config.yaml
model: "class-conditioned image diffusion model"
dataset: "telescope images of galaxies (Galaxy Zoo DECaLS)"
image_size: 64
num_classes: 3
scale_shift_norm: true
attention: true
upsampling: "pixel_shuffle"
init: "kaiming_normal"
optimizer: "muon"
nesterov: true
adamw_lr_other_params: 0.0023
final_lr_fraction: 0.05
warmup_steps: 370
weight_decay: 0.003
Rows from block 7, named by matrix and row number. Rows with one number belong to one channel. Each number is 128 + 24 x the weight over its row's rms, rounded and kept within 0 to 255. All counts start at 0. After the name is the row's rms in percent of the matrix's.
# convs0: first 3x3 conv (model.mid.2.convs.0.weight, 128x128x3x3, standardized in use), inputs 100-109, a 3x3 kernel for each
# convs1: second 3x3 conv (model.mid.2.convs.1.weight, 128x128x3x3, standardized in use, transposed), outputs 100-109, a 3x3 kernel for each
convs0.82 104 [125 122 119 138 127 105 121 106 106 140 134 146 164 129 111 110  74 127 135 138  91 138 145 121 123 162 113 115 116 129 130 152 116 133 137 126 112 121 107 112 115 133 137 146 123 138 149 104 130 119 106 133 108 141 105  99  87 122 104  97  86 126 127 144 165 115 132 125 107 148 171 146 122 115 148 120 110 122 144 125  98 128 118  94 144  72 110  97 136 131]
convs1.82 111 [120 173 111 104 132 179  93  99  95 128 131 168 150  88 158 128 134 112 113 105 118 104 129 124 113 131 135 142 127 135 120 121 131 150 169 152 100 104 137 145 119 112 163 107 128 104  78 150 115 126 107 114 113 120 129 127 112 161  98 131 140  84  79 119 101 115 110 141 121 153 134 104 110  99 186 111  77  93 167 131 100 109  87 106 150 118 100 160 116 108]
convs0.83 098 [129 114 117 104 108 108 127 116 123  64  86 112 123 126  91 157 196 100 142 141 150 122 137 142 161 153 152 119 120 137 113 135 121 124 142 137 144 107 146 117 144 136  86 152 100 116 137 155 108 126 166 164 135 190 105 116 128 112 133 138 128 105 123 131 113 140 129 130 134 129 128 132 120 128 110 117 108 115 129 117 126 111  72  82 111 118  87 170 170 100]
convs1.83 179 [154 132 131 151  99 115 134 129 186 160 142 109 174 119 131 152 119 164 132 104 116 144 118 130 116 148 138 154 113 115 174 151 178 151 137 157 148 108 132 137 124  99 112  73 108 129 147  93 123 168  62 116 168  90 135 115 200 132 119 140 138 140 140 135 133 111 138 126 125 146 152 120 134 130 100 114 153 101 151 181 108 170 133 153 127 133 116 117 132 186]
convs0.84 111 [ 96 108 141  92 113 156 130 129 110 107  76  85  98  86 129 146 164 138 158 125 126 139  76 121 161  87 168 141 129 122 121 113 106 103 127 126 118 128 120  91  97 108 128 141 108 146 134 144 150 133 184 131 150 193 143 129 125 139 132 132 121 136 138 124 118  99 139 132 131 139 142 138 117 117 134 160 116 132 161 136 139 167 197 147 101 143 144  85  71  91]
convs1.84 035 [156 151 169 159 163 138 161 159 151 107 145 100 120 192 100 133 159 102 130 104 116 127 104 100 117 142 143 103 125 148  80 101 137  97 118 154 120  80 105  89  91 110 116 104 122 113 113 129 118 123 121 137 136 123  96 119 119 140 176 149 155 156 129 122 115 132 132 133 106 182 153  97 107 159 138  64 121  71  46 108 116 109 100 129 118 116 132 109 119 116]
convs0.85 103 [163 133 135 123 123 156 148 125 148 100 107 107 113 113 119 154 145 120  79  95 136  96  88 150 134 102 126  97 131 121  78 100 113 100 124 136 123 103 140 144 131 155 116 146 198 105  95 114 117 146 148 110 104 139 126 151 166 175 123 103 183 130  99 146 133 136 145 141 129  93  84 125 118 145 141 139 100 115 164 105 121 190 182 184 129 133 131 126 129  86]
convs1.85 129 [160 167 158 139 130 133 173 111  91 187 134  89 123 113 117 110 133 152 156 147 154 119 124 137 134 109 123 126 129 151 120 110 147 126 131 128  69  79  84 148  99  80 114 109 124 173 153 116 129 133 113 110 121 131 128 107 117 146 121 104 119 157 148 175 154 158 168 159 153 157 127 103 143  88 116 103 111 108 141 132 121 114 222 155 139 134 100 131 107 156]
convs0.86 107 [148 137 112 134 121 146 155 124 159 107 157 102 122 159 132 139 144 155 137 140 117 127 103 125 136  95 100  98 122 115  91 113 114  69 124  82 121 109 152 113 135 143 121 110 111 143 160 116 154 170 163 194 112 152  86  81 122 113 153 126 121 124 112 135 128 129 126 123 126 117 129 114 120 129 108 129 141 157 121 154 159 120 104 134 112 123  96 151 120  76]
convs1.86 026 [ 87 119 100 110 116 120 115  93 121 169 126  63 160 137 103 116 140  93 105 113 114 110 123 132  91 124 142  99 107 114 118 107 124 126 118 113 145  98 110  91 114 106  90 126 118 163 140 110 135 112 115  99 105 126 162  96  90 136 129 165 148 141 152 109  86 103 110 103 116 122 101  96 175 122 102  93  46  74 121  89 129 166 159 105  86 140 104  19 116  77]
convs0.87 101 [141 137 113 139 112 127 114 126 166 168 160  99 152 147  82 146 112 126 143 124 145 116 133 105 163 135 128 102 132 114 133 122 116 141 132 147 149 105 129 153 104  83 150 118  93  78 137 127  85 151 158 109 114 144 110 129 130 134  95 149 128 132 134 113 127 134 108 125 133 129 132 149 134 116  96 123 122  89 141 127 118 103 104 112  96 109 153  83 122 227]
convs1.87 085 [135 114 116 115 118 154 121 139 159 130 123 121 115 109 129  99 151 109 122 127  86  96 120 108 106 106 108 113 180 149 153 168 130 139 155 135 180 139 117 158 151 122 156 137 108 167 143 135 131 132 112 142 143 120 126 129 143 123 154 146 130 185 120 135 129  94 149 128 115 123 142 120  98  72 110 115  76  45 114 101  52 173 156 133 145 167 155 138 145 125]
convs0.88 105 [107 122 137 114 147 164 128 128 149 110 108  92 149 125  92 126  69  90 100 123 135 117 117 116 119  69 129  99 130 121 147 121 116 152 140 125 160 100  88 161 118  88 136 113 120 125 152 169 126 132 154 110 120 132 153 124 130 177 143 122 191 151 113 155 162 160 169 162 143 129 137 140 124  99 150 109 135 133 120 116 118  80  47  76 153 120 157 195 170 203]
convs1.88 049 [133 136 101 130 147 124 138 138 155 135 125 125 124 142 127 128 138 120  81 100 121 113 116 123 129 130 147 124 117 113 116 118 115 124 122 135  78  93 138 107 114 133 105 113 130 152 169 169 155 157 166 154 152 141 154 173 169 134 179 175 116 162 162  86  92 105  84  98 123 101 101 132 112 122 103  87 136 103 117 127 111 126 117 128 169 144 130 150 164 144]
convs0.89 098 [140 127 137 117 102 109 132 116 128 157 146 144  76  79  66 191 196 195 108 135 143 136 151 119 121 163 138 174 152 137 130 115 127 101 122 137 143 143 118 104 102 114 180 194 188 159 146 134 163 142 125 155 139 157 149 162 156 148 139 138 151 128 146 130 139 138 130 140 130 140 139 145 151 138 120 151 125 106 145 133 132  97 133 107 128 163 142  95  81  85]
convs1.89 093 [105 122 142 138  99 111 124 140 155  97 114 106 120 114 127 129 133 152  94 107 118  94  84 118 135 132 114 123 118 124 155 131 139 146 122  81 133 123 129 123 112  95 139 153 141 136 114 115  74  97 138 157 157 127 131 112 136  57  83  95 128 167 146 123  95  93 115 102 120 115  99 101 158 139 137  99 113  86  93  69 104 109 100 120 102 112 142 133 153 142]
convs0.90 091 [143 153 144 150 127 139 130 166 139 103 117 122 142 177 109 133 156 133 132 139 138 104 115 126 154 158 176 144 107 102 114 132 128 115 154  97 160 116 127 151 114 105 120 124 104 187 125 133 170 147  99 164 159 171 129 108  88 122 107 100 129 140 115 161 147 120 119 113 134 112 112 114 141 145 130 153 140 113 119 124 104  98 137 133 115  70  79 100  83  88]
convs1.90 014 [127 142 123 129 122 123 122 120 127 133 125 133 108 110  95 114  99  98  87  90  89  73  80 101  88  95  90 122  92  85 132  93  64  95  97  84  97 107 125 108 106  90 123 141 129  99 111 109 105  98 120 117 116 130  89  94 115 123 110 124 153 125 104 125 125 122 111 113 112 108 121 133  93  57  66  95 107  26  59 104  75  90 166  77  99  99 148 157 139 127]
convs0.91 101 [163 131 115 156 158 119 119 140 138 138 144 134 138 121 126 118 113  95 148 138 123 136 136 168 157 123 158 156 139 129 124 153 117 126 149 146 115 107 103  94  86  86  99  99 106 143 120 129 146 159 166 116 128 145 135 107 136 141 111 102 130 117 113 180 156 140 172 155 153 156 144 136 126 128 119 120 132 131 145 140 146 122 123  93  95 116 107 118 101 119]
convs1.91 023 [138 138  80 127 142  79 130 127  70  93 101 133 118 169 153 144 174 183 110 107 109 103  83 103  71  70  77 111  83 100 133 116 120 147  93  71  80 109 124 134  97 117 105  86  92  96 137 162 102 113 139  86  94 118 116 111 169 107 122 149 144 127 133 110 115 118  99  91  81 134 114 118 130 172 146  97 112  84 169 140 101 162 171 118 115  98 112 133 117 172]
convs0.92 099 [131 133 152 126 152 137 122 143 112 120 149 154 123 120 144 170 147 110 106 115 138 122 123 137 163 131 126 136 164 131 121 129 112 120 113  92 135  55 110 132 104  67 134 122  68 142 120 125 139 118 141 172 167 159 136 103 122 116 112 120 149 137 125 144 162 144 140 156 143 125 124 137 107 136 141 109 147 140 120 115 116 112 121 126 132 113 155 129  97  97]
convs1.92 140 [133 125 135 112 109 149  90 108 126 147 150 153 124 111 170 127 144 182 121 113 134 135 115 107 110 126 107 139 105 114 155 127 140 152 147 131 146 129 126 174 132  67 133 101 100 123 135 163 103 125  94 136 103 108 157 107 138 138 147 146 150 127  88 122 122 161 108 127 136 105 136 134  97  78 131 112  64  71 168 148 108 148 126  89 106  86  78 128 141 112]
convs0.93 089 [121 114 109 124 122 142 165 143 134 127  76 134 103 118 169 115  94 118 127 153 123 122 164 177 136 143 124 141 114 143 121  94 111 100  80 102  66 128 122 120 162 149 119 118 133 118 157 132 137 146 129 167 155 127  94 127 121  93 144 168  83 112 134  99 116 141 132 118 132 139 140 143 100 119 151 114 132 185 104 103 147  79  61 137  82 133  84 104 113  61]
convs1.93 037 [135 168 154 140 141 134 166 131 154 136 140 163 128 133 169 145 161 161  95  88  98  90  94 119  95 126 136 118 122 104 138 128 112 101 108 128 121 104 132 161 138 117 126 134 110 115 125 147 105 165 137 146 157 131 124 111 147 108 147 130 168 158 155  97 107 115  93  94 127 130 131 104  77 133  97  95 114  93 105 124 134 153 164 141 152 170 137 174 152 134]
convs0.94 082 [132 118 120 149 145 141 146 155 164 111 137 132 146 154 137 152 140 116 128  99 126 145 138 118  84 124 110 113 129 137 152 128 133 117 111 130 154 111 110 122 110 102 166 122 130 136 132 143 137 149 124 110 141 100 116 106 117  99 128 114 103 117 147 103 112 108 117 102  94 103  92  63 129 131 115 154 158 165 126 155 145 103 109 124 127  80 165 175 135 177]
convs1.94 027 [161 174 152 121 128 146 118 121 119 158 141 149 129 125 149 167 145 146 117 123 130  97 110 133  89  90 115 110 110  79 116 122 108 148 156 130 110  94 110 145 112 129 105  89 115 103 114 153  98 113 130  93  97 138 111 160 129 120 139 147 124 144 147 169 161 157 135 122 129 113 114 103 118 129 112 141  91 123 207 149  93 138 102 109  92 105 121 112  87 113]
convs0.95 096 [126  95 110 156 127 116 114 115 125 144 125 111 173 153 126 161 169  92 156 116 104 153 150 133 136 153 136 108 149 103 123 161 119 152 148  93 138 113 112 131 119 174 137 147 108 149 132 129 137 128 170 121 128 149 125 128 178 101  94 169 120 127 141 120 125 122 140 152 144 120 124 107 116 116 140  97 107 137  98 103 127 106 105  48 124 126  61  87 115  70]
convs1.95 102 [148 140 178 138 120 167 140 143 169 138 115 110 105 103 119 134 107 137 102 132 136 107 137 138 117 147 138 159 121 110 172 120 116 154 134 120 140 103 102 109 116 107 154 133  96 135 181 132 111 150 124 106 144 113 152 158 213 112 154 131 102 137 111 156 149 119 162 133 112 163 123  92 120 115 140 124 110 127 146 127 138 146 139 121 123 135 126 123 149 171]
convs0.96 093 [132 144 124 150 149 147 126 150 147 143 123 113 123 140 151 129 184 158  74 142 110 153 112 126 162 164 153  97  92  86 137 102 123 170 121 110 125 118 168 143 173 142 128 176 144 138 113  97 123 112 140 120  97 121 101 114 110 131 140 143  91 111 116 138 127 121 154 145 126 155 133 120 165 151 133 155 116 104 117 101  98 112 128 118  84 129 157 116 135 174]
convs1.96 086 [180 175 137 144 111 111  94 113 124 178 134 162 126  99 129 119 121 154 140 181 155 123 156 158 147 191 175 143 107  93 164 160 117 151 162 137 121 129 139 153 148 170 157 156 149 128 122  88 114 106 106 112 110 110 194 189 150  98  79 132  93 150 159 149 146 153 141 154 124 110 119  86 119 135 121 152 167 107 164 147 127 114 153 119 160 164 150 182 157 117]
convs0.97 096 [171 161 145 141 123 158 116 103 157 130 177 190 108  74 138 104 111 178 122 120 138 131  90  73 160 154 119 130 138 143 141 116 158 111 111 146  98 102 115 118  90 124 123 159 139 127 116 101 119 106 120 117 114  98 151 148  94 136 119  95 120 125 139 118 135 140 139 136 158 162 150 137 170 149 142 161 136 136 131 138 147  64  93  90 115 103 155 114 116 219]
convs1.97 121 [153 149 111 164 136 144 132 150 139 171 109 140 129 112 130 123 104 128 123 151 142 151 177 145 138 167 161 125  90  99 150 131 114 170 153 149  94 107 151 131 145 180 149 182 169  84  94  98 135 121  89 116 111  96 130 160 107 132 170 134 161 166 112 161 128 152 158 122 118 136 149 126 135  78 107 134  93  97 138 122  95 150 141 167 113 146 146  78 121 124]
convs0.98 097 [111 154 119 116 121 113  95 151 112 119 133 145 107 106 114 166 179  87 121 142 143  99 110 119 158 133 138 134 164 125 117 154 106 136 100 110  83 113  96 161 113 120 183 126  98 131 117 121 133  99 141  85 168 145 108 148 126 115 138 114  94 130 128 117 141 138 131 135 136 119 136 140 139 154 133 134 109 136 163 124 116 104 114 101 150 117 112 179 151  60]
convs1.98 172 [163 107  96 146 146 131 126 160 171 131 141 145 139 120 143 145 144 126 124 132 108 159 107 151 145 137 105 144 159 120 166 164 115 117 141 131 145 118 153 118 151 146 143 134  89 133 165  33 115 116  67 126 142 121 141 145 145 121 145  88 137 167  99 150 122  89 123  95 138 115 155 108 138 126 130 121 138 118 154 128 100 135 140 120  83 118 177 100 137 147]
convs0.99 096 [134 132 159 130 117 144 127  82 124  95  94 162  98 136 168 114  84 139 131 147 108  92 142 145  81 139 125 128 119 151 147 100  94 147  97 135 109 155 130  89 137 105 110 106 139 123 139 133 131 119 156 135 121 138 137 190 146 132 185 122 109 154 101 102 113 127  92  96 110 108 116 104 136 129 140 140 167 141 146 161 160 133  92 143 119 125 166 146 132  99]
convs1.99 109 [156 136 126 138 115  93 163 109 129 142 108 132 122  88 130 150 104 137 138 127 121 120 139 101 153 126 123 114 109 135 116 105 157 159 118 129 110 150 115 120 139 124 125 145 144 145 127 120 146 143 113 114 132 117 140 142 111 137 125 115 121 155 151 135 168 144 118 153 126 144 126 136 139 146 110 114 121 146  95  75 158 150 157 160 108 147 169  89 107 143]