config.yaml
arch: "unet"
model: "class-conditioned image diffusion model"
dataset: "telescope images of galaxies (Galaxy Zoo DECaLS)"
train_examples: 44167
image_size: 64
horizontal_flip: true
conditioning: "class"
objective: "edm"
cond_dim: 192
targets: ["shape"]
num_classes: 3
cond_dropout: 0.1
norm: "groupnorm"
hidden_act: "silu"
weight_standardization: true
pixel_unshuffle: 2
widths: [64, 64, 128]
blocks_per_level: 2
scale_shift_norm: true
attention: true
upsampling: "pixel_shuffle"
init: "kaiming_normal"
residual_init: "none"
optimizer: "muon"
muon_scale: "spectral"
learning_rate: 0.037
momentum: 0.95
nesterov: true
orthogonalizer: "newton_schulz_5"
adamw_lr_other_params: 0.0023
max_grad_norm: 3.0
max_steps: 18900
batch_size: 128
epochs: 54.8
lr_schedule: "cosine_restarts"
final_lr_fraction: 0.05
warmup_steps: 370
weight_decay: 0.003
adamw_weight_decay_other_params: 0.01
Rows from block 8, named by matrix and row number. Each number is 500 + 50 x the weight over its row's rms, rounded and kept within 0 to 999. All counts start at 0. Numbers have three digits each. After the name is the row's rms in percent of the matrix's.
# short0: shortcut pointwise conv (model.decb.0.0.short.0.weight, 64x128x1x1, standardized in use), inputs 0-127
short0.5 124:537520508514488512499481507533525457556494470522501459570540448475505477486512478485469517490456479487446506489455487483488479488493505501467508482491578549503457448522546508480585482576458503373442552477560609475434494601408436444502527558437568517474419491481503455640540377468509373528417440520528600537489531496474540444457447554549599515507604456539590542502457524640401484467513
short0.6 117:485476475488475447488557480442500440474441452494550476523531540486531430453509650504512460467460484477499527572470500526472472513535459539567404501505552518458520440459495475500603572493493457502583448495517510405511598534580397438524610522512529432564547519406462593550519477595461478510444527403531427514533496472508534512407510519433535438583575483530496396432443560515561571462541
short0.7 114:522510516485495512546484512484473474492563579524489572524484499498504447486464519522526504469496529522439495511517513516573551486522467498479438510494418527513509480477523490501455455442509492491541461643548420359539624516494501602484488414484569493548571493467536550441539390507579650496379474361535474474535558521422398511458462393545445482507597442502448524516514552554517468496511
short0.8 072:499485547459560512511518534508453476432430549479471619434493592426482470528475452514403535475570575561454501527448498493423461426619531484489467506596548452489489525537478550483456382604536558510570488429534560493465557487542522521494464561546518464547512523532470584451507500584422430552496528376525457570424557537516473484476509505495410471497441447518515390443453503492511579447531
short0.9 128:482465498455499517490495513430499510496514509493502506461528465533487538523480455560513541563465482541537464472554488477528471462452483474529509505512584487495518531536467548546465518535525484488530422459475562570553438424486471505549513498489497365569506471465441490540493439476494388441436507462583563568517493536515389400390699567451564563567589499541521473420446428562638438508539
short0.10 120:478517507524533506469530520516514508513468470488460552476443512446463575533476471460518490475543485487469467530532467496503538560503505517514505453519502428498513508512472539490518477559471534609429469524517424498565625466542497479477447542507476591501490561518470479454442599479378314509543499506386579581484427502444533473604631510614390519442528549498410539506445529551443475549421
short0.11 113:501521499523524505474467508506472551553482523526500500488476452537494512539526443484520522470499548464503511536508485516477500500560504504506536473543476513501499508526478395454494488503466509416497561516454480487563568571559541475631508541497510456529418494550471554512400462496612517512444553457504485507328606550528570311388401404588593439513523580522455496433423508415514509527470
short0.12 091:470536454546481510515466498497524530598536530562565413557556491458511461443496527496427549482461525472526507471447481515541518527504478469505577444500558501479508483495495480412534519480469473539514512569554569508506491493534589606538497442487391518410495515526479458608492435472549631419565382501494508444415482432410493507416448391536580544470512500579516583520494613420434443551486
short0.13 082:487529482491445486523506477482535475500537527508509478505465539526536494511490564456586532521459507455514534490500521532496522528440472525458564501474542479491508479495550509508578488464489484520430612577435477525506496558470474496481582503469572558436507397562527321531463515452556584388534416490467550443495448439449496451362549477499552606438626511548527574431596481425522389501445
short0.14 092:489507519511504512511458484511500488547486452500481481485515476517503514478485505497518532522489515458502530485467464489504529531484517435550564470529478484479522520482520477495537537489485556465604426486595562620467496375481575495414432534545403445518486511587519526529483551479326330450551507485455468470474486527564507503621592642530405541486502462614564533452454521449529545485407
short0.15 118:495537561482520491511499514525483484444521488455510462466468547518498501515490462552482523500501528514482487447544525506537447566527529472451515542468408495553502499516514461492444461452491507432455446526438539380545465579539571389591602516468595467482552413554583490488486599517519621526456515383509519518436454435540459346501508586543503460594582509450485518504486412489635462538440
short0.16 078:500561407552417504567478491489569525517569523526569234607571503577547498424479466535516534478410455491536481416506445447601536581412459523462562468443453507455537482493507469465581594374522470500538432474477467469488527452455489515461485494526461524556513515424488523478508495538469522506502511507558537475541541509520514582578512484514458502499454502507530444551497487523492498487515
short0.17 126:487509490511500479505535518495484482470506547505510513517502544545516490466513502520477474467497510504479464529465487502519432466489487534491437512507556444498504482521533562531517488501505481468612584525572575576495457515578537463450458561496513450510446536513495499348530442539416533515437545620504517529469467572398540515451359437564564420586475464415403473570449455479518331603624
short0.18 113:501497516516514503467500463533492507520501487503493502494522487481468502523495454500496445502493491468483523500482504523510528548509518491512454502502509522513512493483476533488517503501490516502635349494596506619483550445453568523471541579483408488521357515567477476453556476525370527434510532518496543509466607580653549471597480516603486470458428406354469505541376400545515495569464
short0.19 105:546483508453514480521538491478485483507539479493502516530487472498520514490501563469547484506502469495500474521547531516470516498510499527508507508484481444482470482482484477496492519527506520477308490493410451441529461529400460413626480486514542515505450470434460434463533487474696513496492506614564532583642516423469629557555437471546519478494421603506510439563556369469489510457565
short0.20 099:540476496491483495508531505475512476478491495495494507489533502487517501507503551500481491486484521482518461540493517519515456470524496494484497532501600514513501476508508508509514519505525474434468528409518500499504500472613580497533382580528507434539496549579453595438521492567426322485536456419502499570338581499466476418607455575381465515489491514628565497471428502516545650409419
short0.21 131:532505476481541514499512520464451503458524496517525487467491509483507457484483581509515491512495510529480498515494535518509517500560519493508508489505425533513561474494518481514480524496471485498394496510431460322555477550552516534551442542521572415662493626414446604477451363579566561509500535434458484533464492386461492566520462464326508575448580585492494488472561456527540456496511
short0.22 088:486501514484547520506489509474468523513489581510489512419483581508486444522473464520491496497499522502501492483534499469492504465509506488481449539508567478488527500550476591497427459539501493395425529463543516486466469613487477462359529512429447561462534515533590511417608552440401539571552476511434536557576408480498491501497633534511436548489510535443440606507636478459470335588479
short0.23 120:499516483564514513463475510491504557560522580502525458451483473522500526479484345466473559507539492463470521501523475479479534556507493503499594507522472480532536521532471424470464547500515563555542430607567454404447567543409474561532492504463517555447487484471475415425572430497474589541467574460557489541558506591505477384484423414556591446544507461439458471509516485525430334519591
short0.24 085:455494497500529531451538507517449503488411412490510496421488458523454451542537460484468453520518480522525497556451522553454496518556526497533588499488486575541495509484461477474519538547544484517523447537412429577541467467550601476456528553656554387558482515498554564504374546527400459506427534459564485480465544558515586513615514604502367445511430527480447489498472424483564555435464
short0.25 105:491521512440459507471541484462470484459520382465484493497565464529451564491509537512521411484465492514493432485515505532467465486490510529513620474487476515458460440476469461461528453509467540467539469570374405537380482491544547419500578516529550476459632481537560455511459576438514471435570449512547498490551481499434598464449618558541536495609604396516475536454528537442521576553580
short0.26 112:460508469511513474498526518482525493534506472491507484423475501490475550469467437510504498481492495516512539476506408492499524519428512521474528497534549523449514482452463532502508474569487511567398557457539517513579501524491513534441596551515465512543340537705499507479510496604515645517475517494510560582449482561395511428451399480411612590460522428464454404463528509519409499493540
short0.27 100:480534502518430478521444446498521510539523529525505511519538463486479472511455470518543429489447484481551478474517502435580498552443464428491441521442499553502497521461454452542479469403515403545535461549366479453469481459479452535455575518474575516606607457497586438505463514598459505542544500560566412495517561445459468490501614645389539493519523473442498487540578490571636531483566
short0.28 104:503483529449490508479531526531495477416529437497518457463494527526526431465510523536465453488467516468532472492454546487494459537507495494444483551452500566494496516412517516491509460464513394432601488433584466384550543570476487512497523624405579609449553433560469564470528548469465508555452543499483431529432498534628472440487575524497524389521492431382510497549465516571588535643525
short0.29 058:536459561505572498487532560459474503444433461520502674483382589362525463525441405506403507494554509454436513486461479497361463459578593523515449507566443508558537490514521515495418453586504562427488508380479468481483465555528439481559534511500544538470477492555504532476575498513537519572544596518497490547495518530470549486467514500498569471520446527427522409561495493494467544526509
short0.30 103:428551541489490498453514515504489478508496502482482410531558497549479572499555434534496498516536548536482493513501448523499461444463477482449519516530593518473456520514516500517522436518524483528530491457614510466438521515408410381577507585475598587557525552457404507434491564432493372509439512514474437480554550514622563370501528506582476526614531346448533488487470542485531546495484
short0.31 078:513492505478514453506484498487477482423511529478497430572492556492507503509511564554598457455498534510463533473473543484502496504538504521509362498457459494468525507530554569512506493432488478419358536478387512489503411593542494516534598486486590471448554486531527551493481422521544551547636517564445430540522552482465533378325568494521591521520495489434492533414570462489436479520496
short0.32 119:493501506438588546509530559482434450479456522533505434475508539511468487475500590523495429488493527586460449549417486526478526443545500483487470512448459623514579480535481593499482477537528432446464496528482418462419471483498589572483484424503490521505500574505610426472491505536545450514488531600585422467512524423446534506542443584490513427518576481396574589548593385530418507483425
short0.33 079:514516492495507537492462490517446488479503518520520297463604441542449464454508552554492450459492475580537425501456441487559499546512487466463514501433450568470534518500402485545487537446534424536550501592469474533494451479546582613494518408418459446443503516483525452535480445476590608488587533564463501439505533503471525493469424438450581523575567436514505595538526570500491419548509
short0.34 120:512489522507463451506504503488486467374513462476481521531510466538506507527471549523521540511522524514429482508522507468516437517443554554504537503500456460477490495487505485539448441380471519491482417579393505501541455620431553585500524446391537493461562584475556480492462555525448420604632501503575446533568578532465560496485601503488436454584433374415442549502561530519510425554552
short0.35 067:472440553443552498469531505507472480479477417484501667464418514400505555519516528464434512560600494475472526515485538507394475464542565512543425503572499508485478506470523516515480482563477535516506398436519520560539473431515476507584486530528493467648457524470468569476480469529487402516442516506468452451490557517550601533565499506503480483488445467506557397489404523525546679436480
short0.36 109:429463573460566573464508486523494506519446528486460483374463566531475555474521472535429532532521498490512472500509530449412521488565491436496470498530515509443527548505479561458443500541516525475509510527539480473432511576609461543557585553450544535471459521451455651338476486473565463547612484500417408484504550541552571547403469459529527510577536478489396539434494462554472416484545
short0.37 109:520468486510514504504523535475506502455545502504514572525510544520507538466482475451589494553513454504476452453544523431530494477501571506500537518518508492511514511496466458460500501529494554489509549536431543366454469525601519507453494575588445447396592505504413460591530436416548442367469484481439576555494402430392482618528350593441526489565496530581522477549581465545512480478529
short0.38 117:530529520492524460501498493529428468453475515503509383507504513515519469517525582581460427488477480582522460513506523540481457463519445548479427520529489547495473517528527505511519547526490385406451344476545506480495443494499435517531540546495526439534484590424404595460481503528493442577511519542536511552589553548588588478539445414609478447613541404443521527476403505412511485459586
short0.39 098:484524516549444515456498446577516469567464446500432487474509442518471545528509536448582497486494488488504590475522451514515586516447480497508520465511475492463478513462475566509555461505501592561394586515514573408537445645441508506531538578504517489501498652471412563462433403463582462517542483436469486586497500407458502423441546485528500512522529504539529540332511541421485453471557
short0.40 110:503530532540507445475449507484489465416480519518479450509512564458509482546476507573488502468449537531514526474513490493471435495483521457452409525506596524513527528529572576531507529504480469608512439557456557608503604460524555454365546436451411478503521467367565523425446530515460597464590443461481505441583539538487494529511579488562436556492530432521372590587509451518445484493427
short0.41 092:500531423503412512525469523483583532510509499522546545580568518509527421485462556463470533448459517471499485543511467499578575578489504501582520464520479524513493460465494402552504511430451487456512611470507547525567528491577509527487466465470365455483472478557442505507518419493526516479634399499445607590425652481455453454498380453501546498456496512523456583559449498551457455492433
short0.42 125:432446477492517471513515459480496468483487493456466512461500455477515571461488504481527501542490475440468559529464490473526524506519532542545534483521480408458488535506502440490426585469450620470501507539623507449512586543465454527508437509367513578515532481531400470496584572547592413471429524455510442481446437472464613634421503533451523513483559573416605534526538579573436504567436
short0.43 065:506498454537452507526519487522488532501563456476500298504585361600484565460512501503595427513458470513558464499606546494666557543393399551519601489440498511461468501510429530493497542440480462483508540489528505492570485603500431462557544473453521541467460474516476479476479498462607554548486509540472477473462494451482504451422462466495560555541564528460499496495500543489538462519479
short0.44 085:506483493507440515487409526550568464569464567498410491539452474511558556535517493415575588538534532472475494512493528450560606472564500441508385447550595450520456558481566563518543504482538560526380543459467526529487514492502524435455480476514491476426533483491498463453482497523468532525582421545440539620501460477538387435466501532462500442467477570576432529463582345536488470448533
short0.45 098:462497433554451533473513495556527521459480457503441430427535485531492527526500422487529522498470461519575506492490441459533537502522434531527556521548564495473484478515497425450561556478495563377517528453437487477490490655604514491498553534505541513426529490593503593452450540462508517563546471476501471476504549413435482377458621572488604494543506426491501574461573395527609410482490
short0.46 071:432469533452556517443516517513460485474394429508507627395468607393450510518507410522452531564557507549511524491416444486483471433559597416499443524541438494510536543488515637499483503581539531511359458437500518486495408485432429511504520468542496522548558507498507506559529495502567584557462486578486515481496503482470556538495470460522499542416458483492560445527492530490409606518533
short0.47 081:490506498484548475459509526502481455408473434477486608500466478452494535545533478479442501431586540589490517528484522580384441483530541508581465551601531522516499526530561534615533450497549501492526525485532454597379437449503514435481555485470531503441533497528488440507493590474503455447504438440448440432502430537399549549473661565477474524476498420521591506472492590417459521523470
short0.48 093:503463569471510519532495482546484509537470495516434587404420548465515479500471486513456540549525491470471570454548539443472493475543554456538462520531419401468502513478466514501395499488490564559526514526411464508454456412678623610482460459561406473475501540537459452534525447561519547444572506410481585555463506532429526568551437545422528512460473532549557439533510588536433486496486
short0.49 099:519474505551468431484513504499458512518528473482538496550451428497566543507480558472562455513535533427455537525511570520468487508514477556472506495518501472479508457483473443505485449444473473603492516508444575543416478600491448493529531570435571580439473529441457408449520591434550438530486533561529418523672421490493600608491571482512463491620527454459458481463549389420465450458579
short0.50 101:523542505472486467524509515489527497458544529502496441541501534473524498513504571467519523468469520536522484493495478487521535481496474492515498483487570469482472488508506461525529448550488494460485595392468480617482514550549522454400453489423375567349395512555517412373529567550400414501566403597530623544482523531481536507553499509467544521507403622479417536606516464501504474542501
short0.51 108:585487526491510507547507530518478502477533466501499517519489496501563515452490508442493538521513490499463454558492513498507475485543478524528570494517429437507483481477483396516486517515447570655548580535386439477460440528511458511457477505428517586378472592528524318567540551568463529470520524583459541523509402460511507464526471476528613429469480542468430459568620478406483449592491
short0.52 074:478532442547389471529438473555594467543531509514514315593525437614536522489534516462552578531440487428487493486543454492607536519378445527506566451455554503459477515438553463480600562380474553536509560486528517570508506486518539453505488553464526490475483611551489473519404569503490463517507438484451437474435460530489465435486528525484530508516560512551469565450515509436538520498443